python train.py --model="image classifier" --dataset="microscope photos of single blood and bone marrow cells" --train_examples=194171 --qk_norm=true --conv_stem=false --layers=8 --muon_scale="original" --momentum=0.95 --adamw_weight_decay_other_params=0
Rows from block 2 of a small image classifier, named by matrix and row number. Rows with one number belong to one neuron. Each number is 200 + 30 x the weight over its row's rms, rounded and kept within 0 to 999. All counts start at 0.
After each neuron's rows are labels from the 100 images, of 14976, where the neuron reaches its highest value: "top examples" is what is common among them. Only what is clearly more common there than usual is listed. The data: microscope photos of single blood and bone marrow cells. In brackets: how many of the 100, against the usual share in percent.
# fc1: MLP up (model.blocks.2.mlp.fc1.weight, 960x320), inputs 107-213
# fc2: MLP down (model.blocks.2.mlp.fc2.weight, 320x960, transposed), outputs 107-213

fc1.184,218,269,187,222,256,207,185,198,207,188,135,188,174,217,190,246,215,191,195,198,179,269,160,231,200,207,193,228,154,226,226,249,170,157,194,193,216,197,209,266,174,172,195,193,218,244,262,173,178,191,230,214,173,178,239,185,157,216,212,189,136,197,267,253,189,175,183,204,187,247,183,131,169,247,184,187,137,203,219,285,248,195,225,254,184,165,197,194,118,210,151,193,182,215,158,205,240,179,203,196,222,217,178,242,208,161,236
fc2.184,226,194,149,243,178,221,202,192,166,213,156,191,225,218,183,199,247,209,194,152,207,207,199,189,191,207,134,200,221,139,114,197,214,215,158,222,187,203,117,219,179,193,225,173,152,183,142,227,207,238,240,236,202,222,191,252,187,205,176,224,208,192,194,178,230,160,169,179,188,194,193,220,185,209,255,218,234,226,215,157,191,202,201,204,208,218,181,220,212,175,210,214,250,214,210,247,210,210,209,162,238,209,157,145,187,204,207
top examples: cell type: proerythroblast (27 vs 1.5)

fc1.401,225,282,193,168,214,161,178,225,178,205,213,228,189,214,201,219,186,210,238,235,161,229,218,159,226,138,168,214,232,212,238,176,172,194,164,235,200,211,269,170,210,167,175,242,204,245,189,187,248,197,217,248,210,168,198,223,182,211,211,241,223,213,164,238,263,197,194,222,211,188,192,213,192,210,230,213,145,172,145,191,192,213,200,195,185,186,186,194,197,220,243,220,117,192,241,173,195,210,140,264,183,131,226,236,206,184,198
fc2.401,231,263,225,162,248,159,249,151,205,195,205,211,185,210,282,238,215,161,195,198,204,216,221,193,210,229,198,238,226,159,184,246,199,197,203,252,179,213,191,233,210,237,202,251,233,203,161,170,210,205,197,178,174,161,194,173,234,166,166,167,173,154,185,229,242,174,238,259,186,241,152,160,208,204,249,173,209,132,212,200,234,184,210,278,211,245,241,253,167,239,212,229,131,198,194,182,243,254,205,163,200,176,168,170,216,206,221
top examples: cell type: erythroblast (46 vs 14.3)

fc1.248,178,215,238,174,207,183,185,210,152,192,171,165,198,180,247,224,182,172,216,226,194,233,188,163,155,183,249,249,153,187,217,145,234,210,177,214,192,220,195,178,181,231,211,187,156,197,217,155,187,138,203,212,205,212,197,222,188,163,228,215,233,141,186,180,231,206,249,190,210,197,239,154,151,193,173,203,224,239,258,202,187,194,218,233,194,183,188,211,186,149,219,226,195,240,199,167,193,202,162,242,155,226,219,180,231,169,170
fc2.248,221,159,204,171,204,242,148,229,187,203,177,181,197,183,282,228,204,210,257,233,200,222,187,167,173,251,212,194,170,190,159,239,212,187,160,210,162,193,136,189,180,222,240,135,235,183,203,185,266,188,200,198,215,205,160,228,267,224,157,181,200,204,199,191,198,199,186,211,118,255,173,206,222,254,232,208,221,208,165,226,203,180,217,158,210,211,215,211,141,196,231,198,164,174,219,182,208,176,168,227,200,215,233,228,152,207,185
top examples: cell type: segmented neutrophil (54 vs 20)

fc1.591,198,231,166,188,175,232,164,157,203,212,224,190,221,216,222,196,195,181,206,239,250,220,179,210,188,140,213,194,156,193,237,177,205,206,147,179,188,179,215,190,217,226,228,198,182,168,174,208,250,240,200,198,203,211,186,180,140,190,191,179,167,179,169,182,266,232,140,175,163,216,227,230,236,177,212,195,218,152,230,213,210,195,225,211,172,191,181,175,206,168,180,205,219,255,162,197,176,163,208,197,155,203,209,188,198,164,258
fc2.591,182,221,224,236,214,178,201,177,176,210,190,202,147,211,240,200,185,132,160,161,233,225,190,199,197,158,188,186,218,192,230,200,163,210,260,168,206,226,215,204,273,181,209,209,198,155,178,198,212,214,193,178,178,204,194,243,171,218,264,266,201,209,188,203,180,193,145,207,199,173,209,258,180,176,262,192,165,217,209,199,230,248,197,212,185,182,175,202,236,218,180,220,209,168,204,233,152,146,205,227,177,184,176,236,236,174,219
top examples: cell type: blast (25 vs 6.1)

fc1.23,221,215,147,198,217,136,235,194,153,176,143,224,197,229,222,169,228,214,197,208,232,241,168,164,182,173,230,181,228,166,188,135,223,149,211,267,175,179,232,220,191,186,216,203,247,158,186,205,214,208,219,213,180,215,215,169,259,207,170,212,160,221,236,185,254,194,267,225,193,188,202,224,164,218,189,186,204,179,215,215,198,282,235,184,188,207,183,173,155,201,198,193,200,244,248,208,179,185,180,202,154,208,157,158,149,180,214
fc2.23,183,226,176,229,266,216,182,229,189,152,195,233,153,217,236,211,185,126,244,204,216,153,180,172,185,212,215,225,195,142,203,204,143,171,227,132,210,199,196,176,217,177,219,208,161,166,248,187,152,227,237,160,181,136,230,180,194,218,257,212,178,228,212,225,213,193,193,171,178,208,198,210,174,238,245,243,195,196,219,185,179,203,168,191,136,232,251,204,195,233,261,193,239,192,169,188,148,218,186,182,193,182,194,163,201,171,183
top examples: cell type: erythroblast (45 vs 14.3); smear: peripheral blood (35 vs 16.2)

fc1.426,185,182,183,176,212,171,208,149,225,163,158,188,178,192,216,166,183,159,196,218,198,183,210,223,186,241,194,133,254,172,194,175,212,167,206,184,195,186,111,210,180,221,246,225,239,208,181,187,232,211,218,227,190,193,196,166,145,254,221,232,189,221,203,198,228,230,195,161,235,159,173,215,219,208,180,158,182,236,160,250,212,207,196,256,190,192,214,186,242,181,208,191,222,199,183,157,188,168,179,184,151,238,168,223,163,198,249
fc2.426,172,158,214,217,196,200,242,204,183,245,191,193,134,245,183,207,147,227,214,252,196,176,221,167,205,187,250,162,185,195,160,205,208,180,216,228,225,235,190,219,216,218,152,226,230,162,214,168,145,199,196,150,152,194,256,213,183,188,207,168,230,189,202,187,175,192,226,140,204,202,206,254,223,179,236,191,216,252,246,232,225,206,161,175,184,217,219,119,187,209,252,199,194,145,191,195,148,220,234,219,205,199,195,211,234,225,168
top examples: cell type: blast (30 vs 6.1); cell type: promyelocyte (27 vs 6.4)

fc1.619,176,224,208,266,193,170,228,195,181,221,182,236,161,208,219,203,203,137,197,198,194,139,193,222,229,133,176,238,220,185,167,171,178,201,113,205,200,206,253,164,192,203,205,198,180,211,225,212,187,211,212,166,192,182,235,211,176,234,159,140,176,189,202,206,157,188,208,197,195,173,211,170,251,209,197,198,185,193,230,169,164,200,210,175,202,177,216,166,205,239,203,207,250,206,214,225,209,212,236,165,221,174,171,185,212,217,238
fc2.619,195,164,213,215,156,191,169,168,175,212,120,224,203,230,213,191,238,207,217,148,167,194,216,153,201,228,221,233,248,193,227,251,183,197,161,182,190,154,204,213,177,210,160,209,192,199,192,180,262,257,270,210,201,190,195,181,182,206,214,216,197,192,209,171,227,202,189,197,263,212,245,196,189,184,173,161,204,270,170,226,204,254,197,227,214,201,155,188,222,206,180,164,171,215,205,205,145,199,209,167,189,178,248,180,164,191,235
top examples: cell type: segmented neutrophil (41 vs 20); smear: peripheral blood (40 vs 16.2)

fc1.581,206,233,196,213,154,204,191,203,162,157,230,170,148,247,199,163,250,188,192,242,200,215,215,213,248,239,185,196,204,153,248,130,188,207,218,216,164,202,242,212,175,212,178,168,144,230,212,216,229,197,172,214,232,183,233,132,173,278,202,188,249,205,240,165,137,187,228,184,178,194,225,219,161,207,267,150,202,194,186,253,202,141,143,237,205,177,195,207,239,170,182,210,192,199,193,205,177,201,241,175,165,228,249,203,168,125,230
fc2.581,184,191,194,199,199,194,182,212,167,213,211,196,223,194,182,152,221,178,229,252,195,241,187,182,137,165,126,222,274,211,187,222,178,126,197,136,184,221,227,146,169,260,175,164,180,210,210,200,207,237,220,205,168,169,204,214,211,215,199,199,242,220,195,239,139,183,176,173,149,194,214,230,160,247,207,175,169,197,260,153,238,225,182,198,163,236,170,228,211,206,192,201,197,263,149,228,287,240,204,205,209,177,226,190,226,225,181
top examples: cell type: segmented neutrophil (49 vs 20)

fc1.57,186,245,176,195,236,215,171,184,202,209,200,161,236,194,253,202,217,170,168,199,216,144,234,208,282,230,209,228,189,260,192,175,187,169,130,261,167,181,234,164,145,206,192,237,215,212,184,194,217,243,165,158,161,166,230,155,261,234,174,215,210,198,172,172,197,179,222,178,174,166,178,186,267,188,206,218,207,137,168,159,201,192,173,189,236,180,165,210,201,232,195,226,217,217,181,190,173,212,197,160,228,201,257,227,169,175,160
fc2.57,178,233,189,196,196,173,162,223,218,186,231,176,220,222,234,257,266,160,208,248,217,168,238,193,281,254,238,222,225,188,272,200,185,182,212,244,242,249,182,197,220,196,207,191,206,175,170,223,183,204,209,256,210,158,217,237,209,215,144,204,239,187,239,214,161,165,199,214,194,249,195,225,156,241,193,206,234,193,198,178,201,237,151,217,209,163,146,173,218,248,280,209,204,220,170,208,150,167,133,201,206,191,187,241,194,235,256
top examples: cell type: proerythroblast (27 vs 1.5)

fc1.87,179,222,220,244,244,203,195,212,188,213,175,209,199,193,219,214,231,213,176,181,243,223,209,239,211,180,195,297,193,214,170,181,233,157,201,211,196,192,197,153,187,199,154,192,186,186,166,204,192,191,286,180,211,191,221,189,199,138,191,175,163,188,222,191,202,180,172,259,219,190,188,203,198,202,201,191,176,214,232,212,240,196,191,255,188,240,236,221,223,231,158,209,242,177,251,232,227,178,222,222,199,182,226,266,153,174,148
fc2.87,215,183,210,200,175,234,218,251,193,193,226,226,230,203,140,241,216,163,183,180,183,216,204,176,215,193,159,191,168,242,159,175,179,142,195,205,196,198,182,215,203,145,186,226,205,216,160,205,220,152,178,206,199,214,166,211,215,206,193,194,240,200,203,241,210,199,204,148,213,199,225,229,213,178,169,154,258,210,250,195,175,169,212,212,174,191,220,210,181,200,215,215,190,198,207,188,226,149,202,169,183,232,202,248,138,182,202
top examples: cell type: proerythroblast (26 vs 1.5)

fc1.238,236,234,223,208,237,233,266,174,166,217,232,238,204,178,176,170,245,156,199,192,152,176,227,215,210,210,200,239,231,176,236,161,247,186,217,197,207,217,174,191,226,211,179,206,165,192,220,230,181,153,159,214,180,179,257,208,233,210,193,228,208,224,207,229,194,122,163,241,184,141,199,213,176,191,198,269,143,197,192,207,188,194,253,240,186,237,265,206,217,180,230,193,175,173,196,220,241,191,170,183,229,195,157,181,229,140,218
fc2.238,201,247,198,215,237,266,176,198,154,225,262,222,208,222,143,159,190,206,231,188,222,195,224,110,170,199,224,212,239,183,195,176,201,182,159,197,274,198,180,224,161,212,174,142,217,187,179,199,240,151,176,168,191,193,169,194,205,188,216,206,191,242,137,229,174,152,195,176,220,187,222,196,179,204,204,214,218,192,177,183,180,258,221,141,187,202,173,250,159,161,233,210,147,217,220,130,197,191,174,199,200,206,260,175,264,195,196
top examples: cell type: erythroblast (40 vs 14.3)

fc1.287,180,211,204,203,175,181,199,196,173,249,148,195,232,224,173,200,196,177,209,171,187,190,276,220,201,189,184,280,232,164,216,215,186,203,203,186,178,216,156,181,226,234,249,231,202,169,208,246,224,152,187,239,156,192,171,186,188,157,188,212,188,138,190,142,224,233,203,232,156,243,211,192,141,228,226,205,206,193,230,171,189,177,215,208,156,154,157,239,175,200,230,223,173,211,210,126,226,217,170,179,172,201,187,192,219,188,148
fc2.287,228,159,210,200,203,257,199,152,197,239,207,236,211,202,213,190,166,206,238,199,217,247,221,203,199,223,188,194,249,185,175,246,235,181,185,213,235,206,149,188,172,198,213,189,204,178,207,225,191,206,202,241,213,221,209,197,214,171,211,236,193,209,185,177,187,183,156,240,205,219,163,220,258,201,183,213,180,180,186,197,181,206,168,139,175,184,207,223,191,270,187,201,186,213,190,166,202,275,198,230,162,196,193,235,187,204,199
top examples: cell type: segmented neutrophil (44 vs 20)

fc1.573,179,246,272,167,196,203,120,172,186,196,228,256,166,230,204,211,182,177,184,197,218,186,190,177,182,238,193,191,190,200,245,190,203,226,154,193,251,229,192,200,147,146,212,205,206,232,219,125,195,225,150,172,209,173,167,189,196,206,181,236,206,182,168,212,204,211,236,201,165,173,217,175,216,218,163,208,193,183,227,186,218,202,230,209,215,232,166,242,213,216,183,187,195,208,189,163,199,174,201,196,177,230,189,214,177,187,211
fc2.573,158,230,216,250,163,236,247,232,235,136,183,220,163,236,239,193,167,214,231,183,201,200,225,216,241,236,215,114,207,143,205,185,222,189,213,144,185,174,196,191,218,212,173,215,192,189,175,246,213,191,225,185,184,211,237,151,164,216,204,196,192,241,220,229,252,193,186,185,247,196,228,211,191,229,187,194,216,221,199,193,203,244,223,204,202,166,215,93,189,213,227,197,240,226,145,198,167,199,163,182,252,212,187,179,261,246,158
top examples: cell type: segmented neutrophil (46 vs 20)

fc1.579,216,247,218,170,236,244,195,162,192,158,196,215,230,195,196,172,189,169,204,248,225,158,195,184,214,204,219,244,171,170,203,180,158,188,219,201,191,215,192,144,199,171,244,203,193,159,201,214,160,236,208,194,211,168,180,224,225,192,222,239,142,154,200,214,199,185,241,211,223,119,166,217,165,203,188,269,208,176,239,195,244,228,236,191,213,202,201,171,215,196,231,193,241,177,236,226,154,174,233,136,192,214,223,191,196,189,199
fc2.579,212,227,229,174,204,276,209,200,169,200,190,194,227,190,220,200,173,272,196,193,244,218,240,164,242,218,223,224,184,216,175,164,230,238,207,223,248,212,236,211,209,256,158,163,200,161,236,200,197,280,243,188,205,188,219,188,207,204,174,197,214,194,223,173,223,151,177,218,234,192,199,123,138,206,160,192,203,151,193,201,232,209,146,211,166,258,256,241,218,232,189,201,208,247,221,184,157,196,185,188,190,104,204,225,174,237,174
top examples: cell type: proerythroblast (29 vs 1.5)