Weights of a small image classifier.
Model: 8.25M parameters, 32-pixel images, arch vit, norm layernorm, activation quick_gelu, patch size [4, 4], width 320.
Rows from block 3, named by matrix and row number. Rows with one number belong to one neuron. Each number is 128 + 24 x the weight over its row's rms, rounded and kept within 0 to 255. All counts start at 0. Numbers have three digits each. After the name is the row's rms in percent of the matrix's.
# fc1: MLP up (model.blocks.3.mlp.fc1.weight, 960x320), inputs 0-106
# fc2: MLP down (model.blocks.3.mlp.fc2.weight, 320x960, transposed), outputs 0-106
fc1.736 157:123135102133117076117108133101106128121100161137156163085142170102131101104124122129092106103115159147136172119147116158112080123121167106148123173153138155066134101119158122154091121113128080149111101125102091112139119164089141121110149127131102136113117126128131148150151139135143123158136148165105123131148149154136144
fc2.736 163:151112139107118133116134180123139149163104109086102137139171127119139129114177112145128134120117123127161088144148128134112134107154153080148111101126138126148146128129167092157134108115098142136082144109111118138093111118137145104105103139128169100160155127115121148124110117115101124088102140124101123133127170105161141
fc1.737 129:164157153086149101125137096137166113123140086110134132082110144117138155122104074144117116069107084128121146108164134095218124142094137131123119146125139108103120104088111099143125124142117144126124094118161131127184141133154117119156147141094123191143113143145147125212095135109125149139143147114124054124137132115122129
fc2.737 121:150137110143154121154152151112137129136151169130088119158150098116155107117142096154080140149139086102112150108126110141132103109112088128158121138131111115086121088170092111096141148124133126121093098137151103123117107146135100140158165090101129136139147119136114157132147131157141141112124130110080167143122141148146160
fc1.738 134:109135135080137102122179130187136134099124160114175155163115135172132116121146101131119147160134137121111113176117136119159133151128091129120117094113129190134116124132157127152119159086133141106121142137137129146159129116104109140152111134167105152148122126103119109110129135148125133123102109158115118145116156142146143
fc2.738 124:140179133095131173143128124108096139107153050132071136089153181112072185142114121133133125119132098146141141100147095150110134169097148131165139146154121131102182134128086149120109113162133130139136157077139119110128112101143105132167113110127115095115104100121139129135148151144138147128140102132176128144113147105186097
fc1.739 095:114094149131099085088105161145088101113131127148124112152119128127134132100098130116175101120129169104089099102145130152092170169148085138099122128109147148146136121133117074151107135138121099130127112104120108141063167131101097145168122084189156126127160133118148148136174141146110105140117132141130129105107089111126157
fc2.739 086:120122134097132135140125143108179148158162118124130143111152132123143113140123145108125159113178131146049171119145130102098120119125089104121122137106081131110111122117134147127095137123118107164135145112134099128168172090118149121112115124117124123130106124147114132126143105126147081125100150163126107169112172119144142
fc1.740 073:106136128131138135136091145136113145189138108169116122128162167124062120111126138142124144142119135108117147104138101140126134162077138152093104164094086110099114051115117153139168126103126114144128125110092120144151153146132124128127184057144112172089096166095102117136102095138130125135098170104161118119133149108145109
fc2.740 082:146114093142101157122113129159109116175148155167119081112123101102094117165116141142153113132124126084139181101118150095121107112131162099108127139146099129158109107177127057143141106083143132096145106128130155139085147125147133121156117108134105106154111110164122135122127159171129164140105139129121145087136156160112152
fc1.741 071:120149116110097162120115125120117140140107091127137123144127140109139119161124136144145135162129137137138126140136087090108131140160148148130122148118155110174098123133140151130192141107149102081099113139125157128122117119141114120159100158138097173161099087106150102111105164095131139114110140120134123160170129139114127
fc2.741 069:092148182109131112136142126117153140122106133132120147157121159102089144130078131135120089103115139109156119151135128131122168096132146150149128138126114125114135124136117110135150176139132133154099100146138131195137126148158122152130084098118063073123133103144167090102139143140116115144153115089100139139100150110126129
fc1.742 109:127122192115108096123106129118098161147140089147135154114116114150154151140134082137149139100088138119140126119151142100124115125077059101096100126103104186108149119110122161155121108104099123063101112170150117122127126057137174124102135085151137135127130126177164088127085149100096156095118133169101137142135125115149097
fc2.742 105:125110132158138121116107100124126113140129114144112121141134112142119104118141139130120118115146130123157081119129136147120136111124103117133094118126200115147175129128167150096127125146086151149149130123157136151124114121138157144171090121146157085122106135130090139109154108121091125067115113140102142098105115102134137
fc1.743 045:112116119119110075139120155085086127143122131170091112133126135133167139156118102167128168138137098090136112138151116114173097090146134106137110150105132068077129139110172111120135127122129109083147091169114149127124140141122140075126134129150157132124093145149154126092141128109109118108162112150116151103139113127119183
fc2.743 049:178177119192163102172136095094110118093135133149129108133114117161096140175142153087132093098147103153126132134123108126155148111149169117141127091088092152135134161108101116192153135121160165104130141122094114159134115127147143108113140101158125128154080113121181110126096141119115140157103186109143147104122166108143186
fc1.744 037:095121103077120126104083128123069131146140106131108144120073105170133152183128145110172107099185106094106152176129115165104153103100126136160120131115147095099115101160128135172123120121150144124097101180132152131158137098139142126124112096135120158149129155163152118121140134107100132134110128088143153187116120129131165
fc2.744 037:100136132120099078140145147134140162134164157131102148113111107111134122136134108084148120121125151114086183102125136110108169130107113109114113120109135115129093147098104076130141171104113135148149099108099116127122079140146103151137128165129141120158088174096082120151116137134121145112178112111127141087116114143110086
fc1.745 136:138137088128130145152152159072148140155093112121102116127141088101134137128118131118099168129168114130107141158132148110116152148155154103140080116125137159081105099120119123180111171093120141170149116137130143149127151158124115150191085144143172054129156111181108163133123129088127117142126140156146145100123131124111145
fc2.745 134:155139128121115117112147141176177156141149154083140101112112123118155155099112116148163147159115156145104177127152128093121140143118180145119110113125128095146140133129143141129146115089120101151068150114146127093159162106129102122150158178111120132118147139120105112149120144115132114121131129066133159134160145094116107
fc1.746 148:108135128111137100102114153119152142160129154118112119153130139141073161142112162147130169093122117093146151140152161159151123184098160107143134083109127122069134120138096133096120148126121121175096121140152128085136140123136112107165163097137140128149092122152169134112149150178117104112126135150165151180136133105128094
fc2.746 133:123096159106135138130121104183154148158128121159154095191194123106155154123120140141095117120129147085134118137122152088110132092118147172135139068124124111114112150145154118126155101121138149130100142125116142136070115138131126097119161145116099128159128117089107162136135125124112149120129122128071165140144107161120079
fc1.747 060:115132154142117160167102143129145142139118111162122155129100134135152109132104112133101113128146105106158137150154168124100120169126158124125116110131130164165131134103149155139085133136129133130153145119139152141163095110095112127146128170127107149119097084131102152131114119146132134096139115119086138080150086156144168
fc2.747 068:143097087110130109175093152162139115114103111111124129155130141143126106112129097095160121150126136107131101112139120107134128109128150088103186094087164163088152122114129121142111145066076133131147114130119124154139121123086188137082124099162102092167116102151130136167110122077137147118146154115115137143132135126130112
fc1.748 116:133121131108135111121176127090120133107147144148110125132107090135135118139144125124148134120123132072108146126110131156128105171103111105070099164141125124116080127132125137108113121136112161119136157190134142111134093087129093140130140083129141096130162141135148089167140114101113144093160137120130077128140119125121135
fc2.748 116:107149075123131081140102154149142131138109073137122132150147158118092134160117134137145102076124170162160095109095098110100124057128127117185143133106113127157098137117161140105061141102101119111113113107165116130087131123144140122158109144111096121136136149113146129147128119141144115095145127139088150128130115124130091
fc1.749 127:095145109127148122145130128101181090153160146133082123103109110120120086139145157138144127107146139131132139124089103150138130131115159194097148135134138120139125102135117113145153096128153108110096138148162137118092180165102132113087141084119114141132112096143103123124112133145127139161080147106097121130142177164136168
fc2.749 132:109135110156106136113094110136139090142137139127142113110110128121131160126135107146179159122133131122126122120120132091143105170151129129141177109142122089139126127102139165115175112128149131129120144109116137111094106114101128093155145080192136161108131129125068144137091120098129145158137110105143123132098145120180141
fc1.750 037:158138129117129082126119148132129103128105175131084114113110141123081153159110176154134153139102116150142165124118167128166128136103158127118128065114128103099103117130144212141123155132179102129116119134165149103103139102148114142114140115169108113103120136111160120159155116129133128123128123127158093110161127141160130
fc2.750 042:117168116133166107122130151107168113169149145116114101149121092170170177192130154127096133145184169104131138124093175115149134144130118119118128102094113059112149138120117143095116117093132150118117139133143090173112115115151139143145130119146170109094125129122157102089144092146092137085133125117121103104129139132156166
fc1.751 040:169124130170076101132104155148091121111135131134141138146142149162133122184127103137154153077133146124115102121148161122149139122123123123130113112083129171093130166146120124132107169124110103142138076141128115135152137096132138140103116072137115085141145114125132105112101093136138131114125137167097151131149131151103137
fc2.751 048:082136115169086131110117126141112161091132094097158150148114117113140142105110114081105125156122129100152121150100151130134153112122156149164134122105163156124139100132109099144134130101141131139156106121183138137142114085130141100101083147114177160095129172103146110133130129105129108096121105128130139161133153175117162
fc1.752 028:136173121133134111129133104135115111115141111122117113092107127104148101162119137142136171089156139096124116124125158161177178136094109124157103149135149141133141121100166153136124101109140105112062154138122114109137179150141167090137138121128120139128128136130131109124176123146093119186142149165128124127113134099088155
fc2.752 031:131138125095122123166151136167124142151177117106149109101094149099133115152125108125128154167126122105101105144112130138121140045112079155162138123155158151115138178116156105095112168109133130127107149130163147140131123150150111111096151122131133147139136116085114156150162102152112138131153115171107140197098163159136125
fc1.753 056:086091124157094123172107090118132130101067131123106127157132160148117139188127111144120150096136141118105169177170165080164143097107166122125086123124161130139116128126121111075142104135142123129103123152098116145082168107136072129152109118125146155139128104146139131101108064160113129134140176138073136102142140098096128
fc2.753 048:098182132155115160108144085113122173120131152142111135134122117154083106140144124132108123121150079139143170137056173095121152117135135115109123141128105122120088142119087131135121144166133142129130111128108160148105125149117130121097130132132081155161157103112170108070117126109145137122123123130154134127183130077154148
fc1.754 095:132085110157145119154113114116126199113145124148159090111130123148148113166099084128107150126123123123121132162131128106101066175101090148137191117153112132076110136085086097126190122125125127140090164117117116110155091083104122121120141161145135147114142168150140080150138133086157100117146125119153108116098155109120065
fc2.754 103:215152146109111140149101103087129151131161160115105088109196143087111102136126180125091138096121149135113109100151122118089135137155148139138121087131108128138109155084162144198127079134135104110128102147144140116125129119126074104152161104150149161122095140137131172113133103122099088121149147146151180155130142113109131
fc1.755 076:110061117150139207098148124126124099107125134138101144114128144107120160145160117161115120129137136098154145164141103150169116120122149129124110156176128130111140165072105156101125159114132097120119121109118131143127146146171140136113110148117085162145151102138102135136140171134084104147129188149118133100131153143141088
fc2.755 079:156158135118120091139083111152126130132132114120146134113152097136128075140139086143151106120087142145117116173105078128098102112119161136114127106119086143151118149122100068149135132141135169131101106124130178115110143115142166113104144112146139077120115108149145084149150095149133154130123090130112111115163108080113142
fc1.756 169:079127161122154109131165148083134105112135121106167131109173140123127103100141136170105161125125088108124142104140097086118104132064120134133136095150157114113123136112174130130146123146081135115074137156148144102121080123147151119159116074136137100120136122163155132108138122150134128167129108152115143112134137138120104
fc2.756 164:136157100126142141160136136172106139156124148157129140129143149150110090126114101088134109158109138102138141145139113113109104126133151121137115131122138139103135131113104132106139137113130128153146131105127073141164121134169176120101127109133209115142147176082096092080134103126108120140102139130138100101136148101147073
fc1.757 093:150100156133100129185141149151131115179112158164145121133146109115140115120146108116135154089162141173111114155099126121128140080122113092102121127125155121113119129140129092132155146108139130142091114181143110106093140138107125085125116117104089095119143120110124141146132162103112152133117112125107098119166150113109106
fc2.757 096:123116139149113090157144133169141135113104126122121126092120156152125102117119121143155150151146143128157118146114149154109096138119149179136149078131146168092126098118173093132114126154110131077147103127103147177119139105083169164146160105124107147168105148141120129169104139082066110126126134144115098102091119153132095
fc1.758 126:146128096149123094125104131096124108145126150092087125130120141121118157111146124105111103135123126131103144119090113158157132153099106088128125096192149111115134124108116089136144130170157101130180111082122140126129097142127123177104107119146110091119141153093127075138122147115115122093141091145128137159084146152107143
fc2.758 137:132110087150136121088122125121087150118082144107143153140183079094136126136146152131104115089157167122106136145180116164105132112108122122146144106094119121123083107166157099147110112084125141150154106091126115154141114130127091146145116120104131124138126140144148140134110118094129146109163137118124142087099090128114109
fc1.759 121:132137146108122163098161162145138116111159130117129090127139142147107123076126100136151139174129136090142140127128138131118128160093103154137089137132069151105131092146148126127130169120139099142102153120120144108125130155143081126172095119085131107095101147114131129137125157169154146146137125121166147089138123129152129
fc2.759 120:137113110153131091083124169133124121122120150144085109141147145120099129176164162126121132098096127130164169137105094145119135125094099140108148119125095123124147124130168169105142137127078090116118208112129108106137136124156120127158140133145149083091099122146111080113195150146112153143135158137149135114089147089106130
fc1.760 135:148174133096136122123155176155142145136109148142086142109108120119151113157133083130117102152112121161107091106068154125137077169106115127095081119114172113128127172080127129166160092131098144116147054124109147130123108159111115113125135118121098115142149117159095130109109162137133141107098126127097146130111134119123131
fc2.760 132:125120129142116155144145146161097092112137112090143131158101137126125130095179132131136155106118138112112130127147097154142131120079106099126171119105135090149149139127085115143166094163101126133108115150098130155141120138074134151095117106111137137158114105145099092145067130132109201146124143096112118148140124116147123
fc1.761 103:099121130132158106084124129122131138082157138138110137103156150105161095134148112185104124132135103110084114105076103131120152114139086143107178129112140149090076142168105114130120140157140158110132138107168160145196125079139155140144144162123108131154160136167127100121123148095101163133142152129146107131094102114109189
fc2.761 110:141143135119145131111157114133096122150106131122106135112122139100112111113150131123114080157097129141148119127166130120157142162135158129119118126097124084068147131108090164161133134065079111118132115094114144197112113160149122104092136165130088110124144106125153175146127134131146147112138149132143133133106117142131122
fc1.762 073:099128120093145102148113163139115108116094129118168100146110157120112116173163142119111151145136141157151187149112121107116147127128135167128095116080157081102111127129099105142106116139087150135136115119156156148099137119175099103104127097112106177103139116121136125090125135103141124156126151114100108140143134121144132
fc2.762 083:101145139145132084118136155139163127097069115128144145127110079139164158137090124125139146137117099156159128073079102154114147123185111121100136153126174091100109110125129156104088106133157165142141141111142150123184161120103117102155148138140141114107131070121134131076136133107131147136137103121119125122088095122121129
fc1.763 122:160137108142127159108153069136085121145156118115103112086131155113076088121148131149125146113117129095129145094147103052118120084134127117120131181121119110106135166120122117131123136150134125129098117122142101132142172160126100086132115137128149133107118139135118100130119105116128128158135110117126120184149115143056190
fc2.763 126:117140168135129133126168116085126111137100138126143134122147109092123139150140126165086137164095148122123104162108192172114125152116134094144127120115130093109128164122149177131149142130108153136152114158127118126083132067159140150137118129109123127171095147127101098121101150153127102076148037114171128170115144150122128
fc1.764 155:118174108131099119132113073142155086088143138141072170117148125154127072131151090140125125127141136144128113113126117114108103131140140097161133155111131128135118106138137113085155088171105151133118146150154136167180132154101128111089141119132118131123142136112116100130137135166082140171079152114137138099125142104132159
fc2.764 139:160102152087170147115102156151138138136166100158114121136138145117141150153141105174122139141102135148151112096150126141124139114153112178151115098134129110103169114105135121139096130133150135131131124117114123116122143146140157068128177120108139132118096100128097076133132143132138141128129143096150158162152140124094102